From a checkpoint of a small image captioner: 24-pixel images.
Rows from block 9 of the image encoder of a small image captioner, named by matrix and row number. Rows with one number belong to one channel. Each number is 128 + 32 x the weight over its row's rms, rounded and kept within 0 to 255. All counts start at 0.
After each channel's rows are labels from the 100 images, of 14976, where the channel reaches its highest value: "top examples" is what is common among them. Only what is clearly more common there than usual is listed. The data: photos with spoken descriptions (Open Images, Localized Narratives). In brackets: how many of the 100, against the usual share in percent.
# convs0: expand pointwise conv (encoder.blocks.9.convs.0.weight, 384x96x1x1), inputs 0-95
# convs1: depthwise 5x5 conv, stride 2 (encoder.blocks.9.convs.1.weight, 384x1x5x5, trained with AdamW), a 5x5 kernel
# convs2: project pointwise conv (encoder.blocks.9.convs.2.weight, 192x384x1x1, transposed), outputs 0-191

convs0.232 [ 80 143 167 116 117  57 160 183 107  87 107 159 130 185 131 150 111 128 123 138 137 119 152 132  77 105 175 155 123  88  99  96 126 120 111 122 217 105 161 172  95 152 152  93 155 201 158  72 128 109 160 108 134 101 110 115 133 160 125  99 207 118  98 105 155  90 123 117 103 137  86 108 163 111 116 139  76 120 134 190 146 148 153 159 108  94 124  78 111 102 167 137 186 157 147 171]
convs1.232 [ 94  86 134  93 155 111 125 157  82 100  88 127 115  98  53 108 119 133 147 104 126  91 107  77  76]
convs2.232 [ 95 124 145 164  75 130  96 208 167 127 128 103  97 146 143 152 107 152 187  94 105 125 130 159 132 124 104 120 158 145 105  84 142  87  79 114  80 188  33  84 123 166 134 103 143  65 143 103 117  99 125 203 135 128 145 179 142 185 159 106 155 111 110 130 163 139  92 116 151 167 126 177 109 103 163 168 153 126  84 180 192  66 163 118 102 146 157 115 125  46 146 162 124 115  81  83 108 145 130  77 109 163 156 127 122 109 141  96 170 164 187 109  60 104 109  99 125 117 165 189 155  93 164 141 141 134  82  91 125 154 144 149 158 175  37  89 194  93 145 135 134  83 137 109 112 166 120 113 105 151  91 118 118 114 140 137 148  98 148 134 129 145 133  95 161 102 131  76  79 164 149 120 157 144 106 110  86 122  88 117 100 164 128 159 116 151 124 152 128 150 115 150]
top examples: text has "people" (48 vs 21.4)

convs0.27 [151 123 120 111 133 120 133 100 122 101 122  73 128 104 142 112 158 114 114  61 138 108 188 127 146  90 154 123 127  99 114 108  84  68 151  94  92 121 119 156 156 110 189 149 181 160  58 109 122 137 123 103  58  92  96 142  85 112 115 186  92 154 167 113  93  68  88 133  93 113 167 155 114 223 137 126 102 144  79 178  98 124 169 121 137 110 118  94 137 179 153 117 127  81  92 117]
convs1.27 [125 158 132  99 134 139 134 130 122 157 131 123 133 116 157 175 156 183 185 216 119 105  95  75 110]
convs2.27 [106 135 129 167 135 200 156 156 209 107 168 133 182 128 128 160 197 116  97 122 159 155 159  85 175 117 216 129 106 142 157 150 133 172  75 125 150 180 172 175 150  88 128 117 136 113 125  90 158 180 113  84 111 157  93  48 169 136 181  85 122 146 122 107  69  94 118 166 117 131 151 125 147 128 180 141  99 159  71 117 157 102 144 156  96 135 154 151 150 120 110 132 134  91 118 143 137 164 107 135 116 153 129 135 140 160  96 161 131 146 115 193 119 113  92 137 107 170 106  98 130 115 161 130 116 133 119 162  75 105 102 152 119 106  97 144 128 127 111 137 133 136 142 111 150 102  85 119 160 143 154 126 107  88 130 127 140 148  57 140 134  84 134 124  93 117 123 220 133 109 129 154 126 139 160 106 130 228 144 155 147  86  89 169 115 179 179 158 177  52 129  36]
top examples: text has "sky" (82 vs 25); text has "trees" (59 vs 27.8); text has "buildings" (40 vs 11.2); text has "road" (33 vs 8.2)

convs0.222 [146 101  93 183 121 143 158  79 116 106 104 149  88  81  96 114  91  85 119 148 139 119 123 145 166 119  99 144 135 105 114  94 133 105 147 153 115 165  94 145  73  99  82 108 137 131  98 164 135 148  65 189 189  94 153 108 121 151 126 151 181 188 117 137 189 111 135 118 105 182 113  97 137 171 128 129 162 200  59  83  96 219 125 129 141 130 125 125 116 107 161 113 176 135 154 154]
convs1.222 [ 64  70 126  75  85 129 104 131 126 165 177 149 166 194 129 100 123 125 129 105  92 127 113 134 128]
convs2.222 [ 94 142 159 123  98 107 148 154 112 155  84  76 153 124 165 119 124 172 142  89 138 181 108  68 165 159 140 129  98 113 185 157  78 144 138  80 117 107 136  84  84  90 113 106 195 100 131 133 156 109 156  64 175 100 111 152 105 166 117  95 107  58 106 147 108 141 104 181 130 144  99 200 159 214 153 129 141 141 131 171 152 124 122 137 151 142 128  94 132 161 193 113  98 111  73 116 127 124 121 159 107 142 134 125 156 134 127 212 153 143 118 130 127 107 120  97 144  78  85  91 150 158 192 153 125 138 192  77 142 136 136 169 157 130  82 124 178 156  72 126  97 100 174 102 128 170 171 122  62 191 139 137  91 116 146 121 158 110 101 116  96 108 150 126 160 153 133 108 136 101  99 157 104 112 100  66 115 125 219 143 175 151 102 141 158 145 205 132 115  97 116 142]
top examples: text has "sky" (84 vs 25); text has "trees" (61 vs 27.8); text has "water" (25 vs 8); text has "grass" (25 vs 9.9)

convs0.111 [147 132 139 120 185 138 125  93 128  85 110  97 148 108 162  97 104 144 122 118 173  80  91 119  81 118 122 170 136 149 133 106 104 160 105 129 164 119 165  94  65 221 171 122 176 105 104 113 158 139  73 109 168 173 136  99 158 201 158 110 116 131 122 166  89 134  80 126 113 175 151 117 187 110 120 121  80 146  94 115  89  41 103 184 160 141 147 114 110 159 130 121 148  87 130 141]
convs1.111 [135 122 147 139 123 133 114 157 181 124 102 128  90 124  85 104  99 124 159  91 145  96  83 123  28]
convs2.111 [187 127 123 126 107 166 188  87 150  81 182 202 101 178 182 114 129 105 169 144 147  61  83 167  76 153 127 123 106 128 143 121 156 120 106  89 154 133  84 127 149 121 127 146 170  71  94 146  71 180 140 145 131 175 121  72 138 105 145 109 154 122 172 144 129 161 188 123 126  94 154 110 157 131 157  90 173  96 123  84 144 151 172 157 145 109 162 127 133  79 127 122 107 148  98 234 143 124 105 128 125 153 113 112 114 124 115 140 148 122 151 145 132  95 172  69  93 105 232  76 120 142 107  96 130 155 111 123 102 126 119 140 119  75 132 158  98 128  45 133 135 154  74 166 132 124 127 153 109  93 140 176 123  85 134 136  99 135 100 134 120 113 127  89 115 130 114  77  80 129 110 110  56 121 132 108 137  90 161 165 129 142 212 151 177 122 179 123  91 141  97  84]
top examples: text has "trees" (67 vs 27.8); text has "sky" (64 vs 25); text has "road" (34 vs 8.2); text has "buildings" (32 vs 11.2)

convs0.257 [132 121 114  92 158 152  88 114  65 131 173 101 157 182 132 167 105 107 106 141 111 148 159 154 143 149 119  77 118  69 128 151 140 111 141 163 106  47 151 151 108 154  98 131 191 125  81 165 119 150 159 145 144 141 104 101 101 110 127 201  69 170 163 145 175 130 106  72 185 158 129 168 154 149 126 136 167 172  82 143 187 171 156 101 148 125 129  99 135 164 157  96 121 164 159  83]
convs1.257 [145 153 163 127  83 118  85 115 109  89  65 102 143 144 155  90  71 107 125 149 135  81  99  99  83]
convs2.257 [108  66 174 136 144 131  72 174 119 130 125 142 111  97 163 115   5 130 166 139  92 104 157 121  73 108 130 106 135 139 157 114 141 199 112 119 124 131 133  93 121 182 130 168 115 118 141 123  83 152 166 165 145 173 118 136 143 186 114 119 120 114 180 160 144 122 121 116 159 139 150 199 131 153  76 127 146 156  69 137 132 137 131 136 120 115  97 126 105 120  77 184 132 142  94  98 137 136 168 102 137 100 150  78 155 113 184 151 112  93 181 148 165 146 132 113 184 134 140  76 161  88  38 159 142 114 174 145  77 102 175 135 133 100 160 133 101 165 136 138 107 164 150 148  55 148 210 182 188 182 110 156 153 124 121 147  60  92 112  97 159 134 139 147 130  71 116 102 109 166 143  93 145 125 134 122 140 170  85 160 110 130 179 158 137  68 140 118  92 117 133 140]
top examples: text has "sky" (86 vs 25); text has "trees" (66 vs 27.8); text has "water" (34 vs 8); text has "buildings" (29 vs 11.2)

convs0.248 [101  99 110 111  90 117 107 164 161  69 143 127  95 126  98 123  66 187 147  61 170 201 123 110 161 192 160 169 152 117 137  57 142 150 120 153 187 131 136 115 142 104 122 131  92 137 102 142 126 115 118  83 103  81 136 144 153 153  89  92 168 165 104 118 186 132 143 159 143 114 179  98 201 176 144 166 153 120 103 115 107  96 129 123 101 119 101  95 146 153 115 148 126  75 157 177]
convs1.248 [ 60  64  96 102 113  55  67 102  97 110 102 120 114 113 109 112 108 110 122 108 102 128 117 122 113]
convs2.248 [ 98 109 158 127 144 125 102  89 125  98 156 121 148 164 135 149 178 112 133 138  84 108 142 112  56 158  95 112 209 170 107 124 136 141 133  88 123 185  98 175 138 144  91 102 110  93  90  69 122 194 147  87 149 154 129  51  89  86 115  81 114 169  66 149  69 146  97 168 129 160 124 162 101 138 106  85  95 122 175  95  77 166 179 137  64 190 151 125 159 160 143 137 114 109 167  89 159  93  74 125 117  98 146 107 159  82 150 210 147  99 163 119  75 183 119 149 133 126  65 166 166 163 155 122 175 135  92 174 181 163  94 102 129 124 127 146 123  79 138 123 145 146 111 147 140 169 121 130 164 147 105  91 115 173 150  81 188  96  73 104 119 160 171 124 153  90 113 144 134 109 127 132 174 112 111 173 157 104 117 133 114 141 179 111 102 130 133  96 129 117 119 148]
top examples: text has "sky" (82 vs 25)

convs0.370 [166 157 146 131 146 138  89 128  63 123 147 159 183 125 156 154  67 150 136 128 184 128  94 111 128  69 138 160 131 137 188 186  70 141 116 123  87 141  63 147 144  98  96 105 137 130  77 125 147 151 168  85  99 148 115 120 129  86 175  48  98  64 123 189 131 127  79 114 135 124 116 116 141 112 120  94 149 126 123 138  96 110 113  76  79 120 151  98 141  76 185 109  89 111  99 136]
convs1.370 [144 133 133 113 107  97  87  64  73  87 114 138 149 126 139 149 176 161 147 152 173 183 142 157 165]
convs2.370 [ 92  75 176  96 101 108 108  66 103 142 159 149 142 132  98 186  81 136 103 141 153 116 112 130 186  73 189 132 161  93 139 145  80  59 135 133 156 176 134 125  92 166 111 160  67 123 180 128 111 144  99 118 148 131  72 114 126 149 135 163 123 121 121 111 116 171 131  98 169 183 171  80 116 170 155  74  81 140  83 141  97 103 126 144 107 114 103 126  84 127 173 160 112 188 143 124 113 102  55 195 120 168 127  81  68  77 147 141 164 102 150 142 164 159 139  82 148 142 173 101  97 187 116 139 117 117  93 156 102 125  99 119 128 173 187 151 135 146 131 119  75 113 148 126 178 107 167  99 151 150 168  96 109 127 161 129 176  69  89 155 119 118 111 122 110 124 120  93 161 120 174  65  58  91 136 161 137  84  97  92 131  77 120 129 110 121 107 152 128 129 151 187]
top examples: text has "people" (52 vs 21.4)

convs0.202 [156  92 133 165 141 157  92 115 112 169 186  63 134  97 121 149  87 148  80 105 144 133  69 108 199 110  42 116 127 104 126 149  54  93 162  84 118 138 110 100 109 118  83 109 106  77 119  82 165  72 139  97 129 104 147  97 100 169 138 117 118 105 121 118 125 154 146 110  76  69 200 154 101  95 128  90 145  92 146 130 137 158 116 124 125 161 176 143 124  84 141 148 118 121  86 144]
convs1.202 [139 133 140 140  94 144 149 155 151  96 159 141 156 121  62 166 145 136 147  49 176 163 144 140  79]
convs2.202 [130 147 142 133 121 110 136  95 121 157 120 108 121 181 116 133  83 117 131 133 151 174  95 132 187 123  93 154 125  82 109 129  70 143 124 113 101 150  73 116 122  98 165 123  98 158 130 107 191 110  86 115  90 139 189 137 123 148 106 124 120 124  86  81 130 130 159 202 121 134 160 118 133  94 171  74 171 129  93 148 164 186  73 112 111 130  65 109  88 124 147 151 194 128 147 127 135 163 160 188  91 160 111 122  92 132 156 118 138  61 109 147 115 152 108  51  63 185  90 128 148 155 142 150  63 131 118 127 117 159 135 102 137 147  84 150 165 105 131 106  95 140  95  93  87 127 160  97 104 122 116 200 131 153  96 120 187 175 140 144 124 133 108 121 105 108 134 129 119 105 173 171 173 108 147 148 129  68 193  60  79  98 107 145 144 108  89 109  12 101  94 119]
top examples: text has "people" (60 vs 21.4); text has "standing" (59 vs 23.1); text has "holding" (42 vs 16.4); text has "group" (28 vs 6.4)

convs0.92 [119 181 155 109  89 146  89 147 126 151 137 132  96 128 132 133  75 122 136 122 140 162 122 172 124 111  61 121 118 162 101 135 152 189 134  77 120  93 147 160 124 111 142  75 108 107  74  93 126 136 104 151  43 154 126  97 148 169  69  99 110  90  61 146 114 168  83 128 156 144 103  94 126 190  98 111 189 124  93  80 129 216  96  89 118 118 152 126  99 157 140  91 158 110 113 113]
convs1.92 [193 168 124 127  61 175 190 128 134  81 129 132 113 119 130 120 102  89 141 145 100  93  90 106 126]
convs2.92 [ 88 122 124 125  63 129 132 141 127 163 106 126 111 154 178 125 119  89 141 197  73 124 106 153 149 138  63 141 147 101 166 143 101 154 156  69  93 176 129  93 130 123 135 146 120  68 125  96  91 121  60 149 195 105 118 121 175 205  69 160  87 192 131 138  93 106 134 109 177 111 143 150 110 134 114 105 121 140 129 127 180  94 187 127 142 120 174 124 170  95 156 115 148 127  76 137 109 141 121 158  59 138 115 138  78 205 230 104 114 144 133 143  92 148 165 136  94  59 124 126 137 143 150 160 103  76 134  91 103 189 120 170 102 124 132 169 137 116 154 168 119 131 172 128 118  47  89 167  88 152 131 141 165  81 144 162 136 166  72 168 146 154 160 143 110 133 133 119 135 131 165 157 114  89  85 154 111 121 153 201 146 117 102 131 155 111 108 147 147 145 126 131]
top examples: text has "trees" (60 vs 27.8); text has "grass" (31 vs 9.9)

convs0.281 [ 75  86 153 150 109 162  97  80 122 186 126  99 165 137 124  92 105 111 151 211 131 185  92 147 139 145 192 101 143 177 144  83 103 184  83 104 127 146 128 140 105 164 121 135  79 131 129  87 111  76 112 139 156 188 123  94 143 160  91 131 133  80 175 123  74 144  88  96  73 129 141 143 113 130 114  90 171 168 107  56 139 128  89 178 142 148 150  98 129 150 128 127  94 148 140 139]
convs1.281 [102 150 177 137 153 133 183 186 155 153 123 124 148  98 202 120 117 126 107 196 116 107 124 110 151]
convs2.281 [126 131 174 156 142  97 107 170 180 124  84  84 126 119  60  77  95 159  86 149 161 120  77 157 141  59 115 144 124 114 120  97 155 106 134 103  64 117  68  89  29 149 164 105  75 124 115 125 166  92 153 155 152 111 146  96 106 126 138 134 147 121  96 105 145 141  66 133 135 143  88 152  97 129  88 145 119  85  91 157  98 145  83 137 144 141 138 116 179 123 117  88 117 116 177 146 121 163  90 138 181 101 132 142   5  97 122 115 189 140 146 187 139 126  72 125 109  85 146 151  78  44 156 183  93 103 148 151 133 127 130 154 139 138 103 126 122 117 142 114 142  79 101 149  77 202 167 151  91 166 138  91  94 131 148 111  91 122 143 148 171 167 117 119 119 134 115 147 201 130  86  98 122 187 125 115 111 139 112 110 154 145 101  98  93 133 149  96  92 118 123 123]
top examples: text has "trees" (69 vs 27.8); text has "people" (45 vs 21.4); text has "grass" (28 vs 9.9)

convs0.351 [ 95 111 129 129 135 102 168  99 129 171  65 159 158 129  74 157 121 199 189 116 182  87 133 134 177 183 144 105 124 154 144 175 133 172 119  74 143 107 143 189 126  76 147 107 173 156 175 177 165 146 157 158 133 109 147 101 147 149 123 111 142 116 157 131 169 182 149  61  86 106  96 154 106  80 166  93 116 161 140 144 109 119 129 113 142  83 142 178 138 137 148 160 118  72 112 106]
convs1.351 [114 119 122 121 143 101  99 123 119 132 152 147 142 145  84 151 141 136 140  51 178 169 143 151  38]
convs2.351 [ 86 176 145 124 139 119 127 128 179 145 121  81 124 111 175  91 117 131 133 135 115  71 123  85 106 163 146 124 148 149 115 180 155 129 122 116 123 168  72 152 129  79 128 116 143 127 136  56  66 142 105 114 134 147 135 138 106  81 145 168 113 130 136 128  95  73 153 102 112 126  84  84 134  91 131 128 137 177  90 113 128 114 180  87 134 117  68 119 122 120 102  95 123 124  49 155  97  87  81  95  78 111 131 133 116 142 125 154 119  70 124  98 159 114 163 148 124 155 129 158 191 119  68 154 125 100  84 103  79 142 140  57 125 196 123 117 112 149 157 116 112 142 133  54 145  77 114 153 153 117  98 114 124 125 135 124 148 128  81 136 107  85 135  88 143  91 138 108  53  51 143  94 134 112 188 167  75 150  42 147 147 201  98 180 187 110  97  81 134 114 106 189]
top examples: text has "trees" (59 vs 27.8); text has "grass" (26 vs 9.9)

convs0.165 [153 178 141 137 146  82 131 115  79 187 122 121 171 124 167 208 155 130  94 182 151 206  54 123 154 147 149 111 122 156 106 144 130 119 127  87  99 145 102 127 138  66 113 133 134 160 119 104 116 109 145 137 164  85  90 152 146 113 138 132 100 110 138 116  65 133  84  97 148 109  90  67 130 122 170 175  88  88 117 141 122 119  36 155 154 101 180 143 150 128 156 121  99 126 105  85]
convs1.165 [102  77  75 104  96 111 127 126 105  83 177 159 151 146 136 160 147 153 115 114 187 169 180 150 129]
convs2.165 [143 141 103 160 104 167 187  94  98 139 216 232 111 143 154 180  67  96  54  72 145  89 203 134 124 148  96 157 164  58 135 123 137 147 173 184 132 156 116 142 165 123 122 137 149 171 139 126 165 170 151 123 101 182  96 142 154  98 106 136 137 152 104 125 103 113 140 121 129 171 121 116 129 104 132 143 181 104 127 138 114 138  93 112  77  95 151 137  91 116 114  99  93 115 133 169 135 121  72 188  65 149 146 155 143 118 153 132 146 137 232  63 132 112 130  66 139  75 102 129 121 205  82  89 151 149 162 166  99 146  91 120 126  86 134  92 127 146 139 123 117 136  86 134 113 192 131  73 126 146 156  89 126 126 108 128 163 119 106 127 127 113  80 105 115 123 124 120 103  87 129 143  98 113  87 105 197 124 164 129  71 122 157 143 134 133 163 162 102 135 134 137]
top examples: text has "people" (69 vs 21.4); text has "standing" (52 vs 23.1); text has "sitting" (44 vs 14.7); text has "group" (28 vs 6.4)

convs0.302 [117  78 116  49 127  95 143 113  58 147  85 115 125 102 146 124 113 110  56 142 182 123  91 169 147 119  71 135 142  87 155 115 124 120 148 206 152  86 147 167  72 153 113 104 130 160 108  80 129 116 131 201  99  92 149 102 153 137 108 142 149 124 166 136 149 168 119 136  97 156 113  99 105 133 102 115  72 128 121  44  90 120 181 117  64 141 146 108 135 163 134 107 106  90 126 130]
convs1.302 [139 116 140 137 166 114  94  95 126 121 180 157  88 111  91 179 157 128 115  70 175 197 111 139 127]
convs2.302 [100 103  95 148 101 130 137 127 127  95  86 176 154  97 131 141 123 109 150 137 107 184 198 146  68 140 142 110 109 161 118 118 188  91 130 134 172 114  69 114  90  83 106 138 139  79 105 158 124 163 104 138 103 130 129 133 143 121 156 154 123 148 122 154 110 168 117  88 158 133 147 144  93 213  91 138 181 126  87 137 136  94  86 143 168 151 160 114 132 126 175 240 177  85 158 126 139  90 139 152 181 100 105 133 135 140 115 173 132 144 146 145 161 106 100 149 101 148 124 145 138 138 157 129  67  91 154 121 160 157 125 173 119 104 173 182 175  84  84 117 128 126 140 121 169  75  96 169 103 137 146  68 101 153 126 201 141  81 166 148  55 103 141  96 199 109 123  73 142 112  73 118 165 100  93 100 144 115 157 129 129 152 162 163 167 166  74 165 106 122 128  56]
top examples: text has "trees" (78 vs 27.8); text has "sky" (63 vs 25); text has "plants" (29 vs 10.5)

convs0.169 [179 109 142 142  89  90  81  87 118 143 201 110 175 170 101 136 137 143 130 120  97 147 153 147 134 142 109 141 115 175 157 128  70 144  55 109 148 191 103 118 129 159 134 107 109  86  74 158 120 146 183  93 118 129 132 100  81 105 107 170 130 134 129 122  68 189 133 134 141 131  95 123  90 171 165 100  93 129 144 141 102 128 120 203 102  65 152 138 165 104  77 190 147 146 158 152]
convs1.169 [134 135 138 139 102 112 112 145 128 110 176 139 148 113  98 187 171 164 112  86 177 185 147  95  66]
convs2.169 [ 89 124 103 144  98 120 214 124 146 158 154 130 110  98 190 128  54 162  52  89 107 107 194 121 110  94 124 130  90 104 142 123 137 161 138 186 168 198 140 124 128 130  97 126 111 177 106  99 164 115 194 110 151 138 171 127 140 145 131  82 183 141  88 109 141 140 127 105 107 165 129 150 123 113 119 119 184 164 178  94 103  97 138 151 140 164 148 109  93 126 127 135  86 117 141 154 125 164 152 152  86 146  58 126 147 131  99 126 135  93 156  96 186 141 107 153  97 103 162 111 112 138 168 174 165 186 146 175 137 165  70 104 136 175 148  55 166 112  89 148 119 189 170 140 189 163 117 100 147  81 156 141 142  92 172 112 147 121 152 197 143 170 150 105 115 156 134  94 124  92 165 122 104 147 143 158  90  93  98 137 170 171 126 161  96 140  58 152 160 144 113 179]
top examples: text has "people" (50 vs 21.4); text has "sitting" (36 vs 14.7); text has "table" (34 vs 12.9); text has "lights" (26 vs 8)

convs0.372 [145 159 112 127 103 132 165 126 111 188 135 104  35 129 135 152 125 133  94 130 130 149 113 185 140  90 144 128 101 208 121 127 115 108 128 117 124 159 132 136 129 110  99  95 149 158  85 138 135  52 158 108 184 176 114 120 139  77  94  58 169 145  80 117  98 122 128  81 133 104 123 221 142 113 164 152 149 141 116 134 129 174 162 181 129 165 113  79 161 122 147 138 160 136  72 173]
convs1.372 [ 87  87 113  77  81 105  90 120 145 141 144 161 141 143 113 171 168 159 164 128 184 157 168 165 132]
convs2.372 [141 154  72 136 147 126 116 180 154 201 211 125 189 148 114 162 201 112 129 139 152 108 137 124 131 129 146 133 110 152 124 118 147 143 140 124 110  93 172 128 111 146 138 157 150  99 171 118 179 157 128 114 115 164 138 183 169  82 154  61 140 167 117 174  76 121 171 162 126 153 156 198 101 142 124 144 181 135 108 156 125 157 151 147 126 118 107 163  91 148 128 128 101  97 173 140 134 132 117 112 142 154 149 103 196 120 139 162 150 152 164 109  80 139 130 169 151 159 106 134 191  58 187 120 130 165 157 182 142 120 126 199  92 137 185 139  69 161 135 127 104 105 164 113 149 127 156  95  88 189 176 118 171 148 148 152  99 143 182 187  97  77 123 139 113 172 166 119  95 162 112 182 187 119 136 107 144 176 109 165 113 150  78 167 121 125 152 165  80 109 112 176]
top examples: text has "people" (73 vs 21.4); text has "standing" (59 vs 23.1); text has "group" (25 vs 6.4)

convs0.337 [112 121 125 116  90 126 117 110 190 153 122 124 149 134  91 102 178 116 186 160 137 150  78 179 156 152 118 210 162 115  55 113 138 103 148 134 171  89 134 119 135 192 167 147 131 123 143 155 135 167 139 161 162 155 129 156 117  96 163 175 130 131  76 150  91 150 101 160 172 123 159 183 127 176 149 111 139 175 112  78 168  94  93 142 128 147 107 168 134 136  26 132 124 160 143 144]
convs1.337 [108 122 108  82 108 116 136 152 120  86 127 159 109 119 132 153 176 169 203 137  86 140 154 141 200]
convs2.337 [ 86 152 168 137 155 153 157  93 117 109 111  91 200 140 117 180 154 124 104 158  96 136 116 132 190 143 146  66  68 160 131 131 123  82  87  95 136 126 183 163 155 124 162 152 160 142 161  90 162  89 168  87 140 124  93  73  70 150 127 130 145  79 121 129  86 124  90 168  52 108  92 126 157 116 102  61 108 125 115 137 117 105 132 126 129  75 109 133 122 174 118 107 144 153 132  92 168 128 125 137 180 157 140 166 164  75 147 125  88 122 122 112 128 123 150 121 113 127 127 100  56 145  95 119 144 124 144 183 157 107  91 172 124 154 142 113 123 188  72 189 147 138  36 108  89 117 147 129 149 101 132 155 156  73  67 163  68  93 121 156 160 187 164  89  82 152 113 144 118 172 119 150 122 168 182 153 156 156 124 140 121 137 132 112 108  59 144 132 188 101 178  99]
top examples: text has "sky" (59 vs 25)

convs0.61 [164 142 150 112 138 110 130 144 120 120 176 149 123 126 107 172 102 109 112 120 128 146 147 170 131 130 129  79  90 182 146 113 177 163  85 145 157  58 121 109 105 124  41  84 134 176 102  92 174 139 108 106 162 128 159 141 171 130 147 149 166  73 150 109 141 125 148  81 124 128 132 159 129 112 183 119 144 129  69 120  92 102  99 108 100 195  71 157 114 155 126  67  78  95 215 135]
convs1.61 [ 59  55 101  86 115  80  88  91 102 110 157 142 112 149 120  96 105 138 119 112 103 103 106 135  96]
convs2.61 [ 74  62 110  78 140 139  99 151 104 151  95 121 183 160 158 100 147  69 149 134 149 101 145 139 163 112  79  96 108 153 117 132 122 117 134 128  78 113 149 109 180 133  57 115 163 110 140 129 172 145 159  79 132 121 167 142 166 135 187 165 128  93 162 162  91 111 144  93 115 155 129 127 113 118 139 210  94  88 144 107 128 119  33 119 126 166  84  98 121 119 115 164 161 131  92  64 152 100 121 215 138  79 114 135 116 126  96 115 152 166 136 103 178 100  81 105 134 150 110 126 135 114  96  77 106 100 165 166 116 138  84  78 125 115 120 103 154 121  93 143 104 149 135 156 106 180 131 113 141 147 186 126 100 134 177 203 128 108 155 119 164 202 130 109 177 173 164 154 171 124 124 122  90 140 210 130 148 189 128 169 143 105 173 123 180 123  79  97 157 149 157 123]
top examples: text has "sky" (80 vs 25); text has "buildings" (41 vs 11.2)

convs0.208 [149  96 190 102 139  83 128 171 140  77 150 130 127 158 120 123 108 171 115 106 116  73  79 216  84 128 123 158 117 128 105  70 143 144 121 165 208  78 175 107  96 141 146  91 111 134 125 106 118 167 122  70 119 130 124 170 155 152 102  92 145  91 154 131  88 126 165  77 137  84  85 128 187  72 159 103 120  93 110 155 128 152 122  97 107 135 121 160 191 145 178  99 140 126 105 124]
convs1.208 [ 82 103 118 100  75  72  86 107  73  98 127 125 120 141  97 111  72 116 121  76 105 104 111 111 101]
convs2.208 [112 152  54  81 174 136  94 168 152 113  92 143 161 120 157 111 130 194  66 114 108 205 173 104  81 127 123 156 168 197 128 108 150  99 127 123  95 145  94 103 171 143 104 190 122 158  87 124  89 144 160 133  82 101 147 131  83  97 122 113  71 104  77 120 151 143 109 140 145 166 142 143 117 169 120  82  96 145 144  95 120 166  95 137 154 135 117 150 174 148 140 104 143 156  71 144 121 136 129  96 167 124 140  96 149 100 125 163  81 131  97  58 151 146  40 215  80 120 157  95 153 122 146 160 166  97 143 126 142  94 106 104 146  37 142 117  83 127 102 155 137 149 200 140 146 108 121 174 127  98 125  98 129 144 127 103 165 113  43 162 136  85 100 120 154 132 131 147 141 143 123 117 137 104 135  89 110 156 151 122 155 142 113 142 131 166 150 144 184 206 100 180]
top examples: text has "sky" (72 vs 25); text has "water" (29 vs 8)

convs0.31 [ 94 135 152 147 190 105  76  93 169  63 136  97 116 161 190 105  55 175 137 153 113 105 126 146  94 113  90 167 183  95 187 107 178 130 105  88 104 160 161 168  84 152 141 123  99 133 120 100 167 115 167 186  78 131 149 145 147 136  90 103  91 141 137 115 107 153 115 108  71 130 111 105 127 140 128  93  84  92 148  82 149 118 141 119 152 132 114 191 163 113 133  87 111 152  68 131]
convs1.31 [101 133 132  93 140  61  52 134  90 144 175 142 135 171 140 155 138 104 127 142 169 182 110 144 147]
convs2.31 [116 102  57 175  90 138 139 104 199 135 109 191  93 112 120 101 107 117 211 103  82  95 118 127 130 140 163 180 106 158  85 132 131 128 160 102  67 104 154  81 113  77 120 159 155 114 148 152 111 126  97 150 136 104 111 122 186 152 128 198 133 162 185  78 118 117 128 160 181 151  89 136 161 143  92  97 162 120 146 138 152 115 125 159 128  79 118 101 132  99  91 105 141 117 123 192  89 151 180  99 143 125 116 156 143 210 154 137 167  96 106 128 154 146 126  71 117 142 125 122 134 135 176 121 159 135 124 132 185 138 117 155 165 134  97 132 131 145 180 151 136 138 188 114 126 130 137 124 101 135  47 178  87  92 105 103 121 102  98  83 121 124 151  54 134  98 107 147 166 114  95 180 109 149 145 107 118 121 200 160  91 129  99 109 134  40  64 129  94  84  81 144]
top examples: text has "trees" (60 vs 27.8); text has "plants" (37 vs 10.5)

convs0.77 [114  98 175  74 124 147 139 205 168 128 178 107 171 159 115 100 100  91 134 166 179 163 152 104  90 127 140  68 101 107 127  98 127  90 156 137 176 168 152 155 127 173 107  84 113 133 161 135 127 152 144 116 112 119 203  86 174  78  98  66  98 144  90 116 124 139 129 120 123  99 150 115 141 124 117 138  81 162 158 123 166 174 109 100 164  77 121 211  89  86 134 114 103 114 122 155]
convs1.77 [ 90  93 113  98 116  79  57  95 134 117 141 113 101 103  82 126 132  99 117  58 125 126 108 108  77]
convs2.77 [111 119  73 112 129  95 145 157  95 152 120  75 168 173 108  96 113 142 137 177  82 120  75 149 133  91 149 185  18 160 123 104 145  76 143  94 166  88 104 121 101 165 136  83 122 124 245 160  85  94 170 126 179  97  91 142 131 116 116 135 167 186 131 139  71 166 127  90 101 118 124  82 126 120 167 132 135 151  89 112 118 175 158 123 123  63 160 130 129 153 138 170 180 116 201  52 136 177 131 158 129 177 129 179 116  80 129 198 186 116 114 134  70 177 101 116 130 111 158 176 140 177 131 116 147  94 149 140 125 101 166 133  79 115 135 117 133 114 133 113 155 125 195  86 131 129 127  92 140 162 130 106  87 126 148 135 121 152 154 125 134 183 186 113 113 121 122 123 129 130 102  94 119 100  97 103 160 164 137 110 142 105 119 137 126 130  68 160 140 111 104 130]
top examples: text has "sitting" (33 vs 14.7); text has "woman" (25 vs 9.1)

convs0.42 [111 104 103  74 110 155  81 133 137 189 165 144 105 127 123 100 124 107  97 115 135 208  89  98 167 118 158 152 133 137  93 172 103  90 122 142 149 160 103 130 130 123 121 186 171 178 200 156 104 207 106  77 113 130 133 110 195 121 109 143 146 147 155 150 108 163 151 116 121 104 118 141 126 180 140 186 104 110 159 121  96  93 154 147 116 176 108  76 176 149  94 165 157  79 141 179]
convs1.42 [135 121 158 158 189 149  98 123 151 208 139  97 109  99 139 110 103 153 111 178 106  93 112 164 170]
convs2.42 [127  78 129 149 150 174 105 118 120  69 119 172  80 190 134 108  99 140 117  79  97 100 132  98 106 143  63 171 138 124 122 154 178 122 181 104 162  84 116 112 188 106 143  89 136 131  90 139 107  88 159 125 197  78 122  77 155  66 128 109 144 157 137 135 114 133  86 117 136 110  86 169  85  91 128 126 213 134 153 178 127 134 139 102  93 110 117 126 121 105 146  94 121 146  82 123 217  95 109 131 140 147 105 153  74 174 197  78 119 102 170 123 133 130 108 120 124 115 172 147 150 101 146 153 117 134 144  99 163  95 156 155 101  94 169 117 113  76 139  76 110 119 156 170  63 126 120  79  74 146 162 125 114 108 173  87  70 153 100 115 128 152 164 109 142  76 153  64 150  89 146 140 136 172 199  88 132  91  67 150  99 150 109 123  96 125 133 114 175 163 135 144]
top examples: text has "people" (63 vs 21.4); text has "standing" (47 vs 23.1); text has "buildings" (32 vs 11.2); text has "lights" (27 vs 8)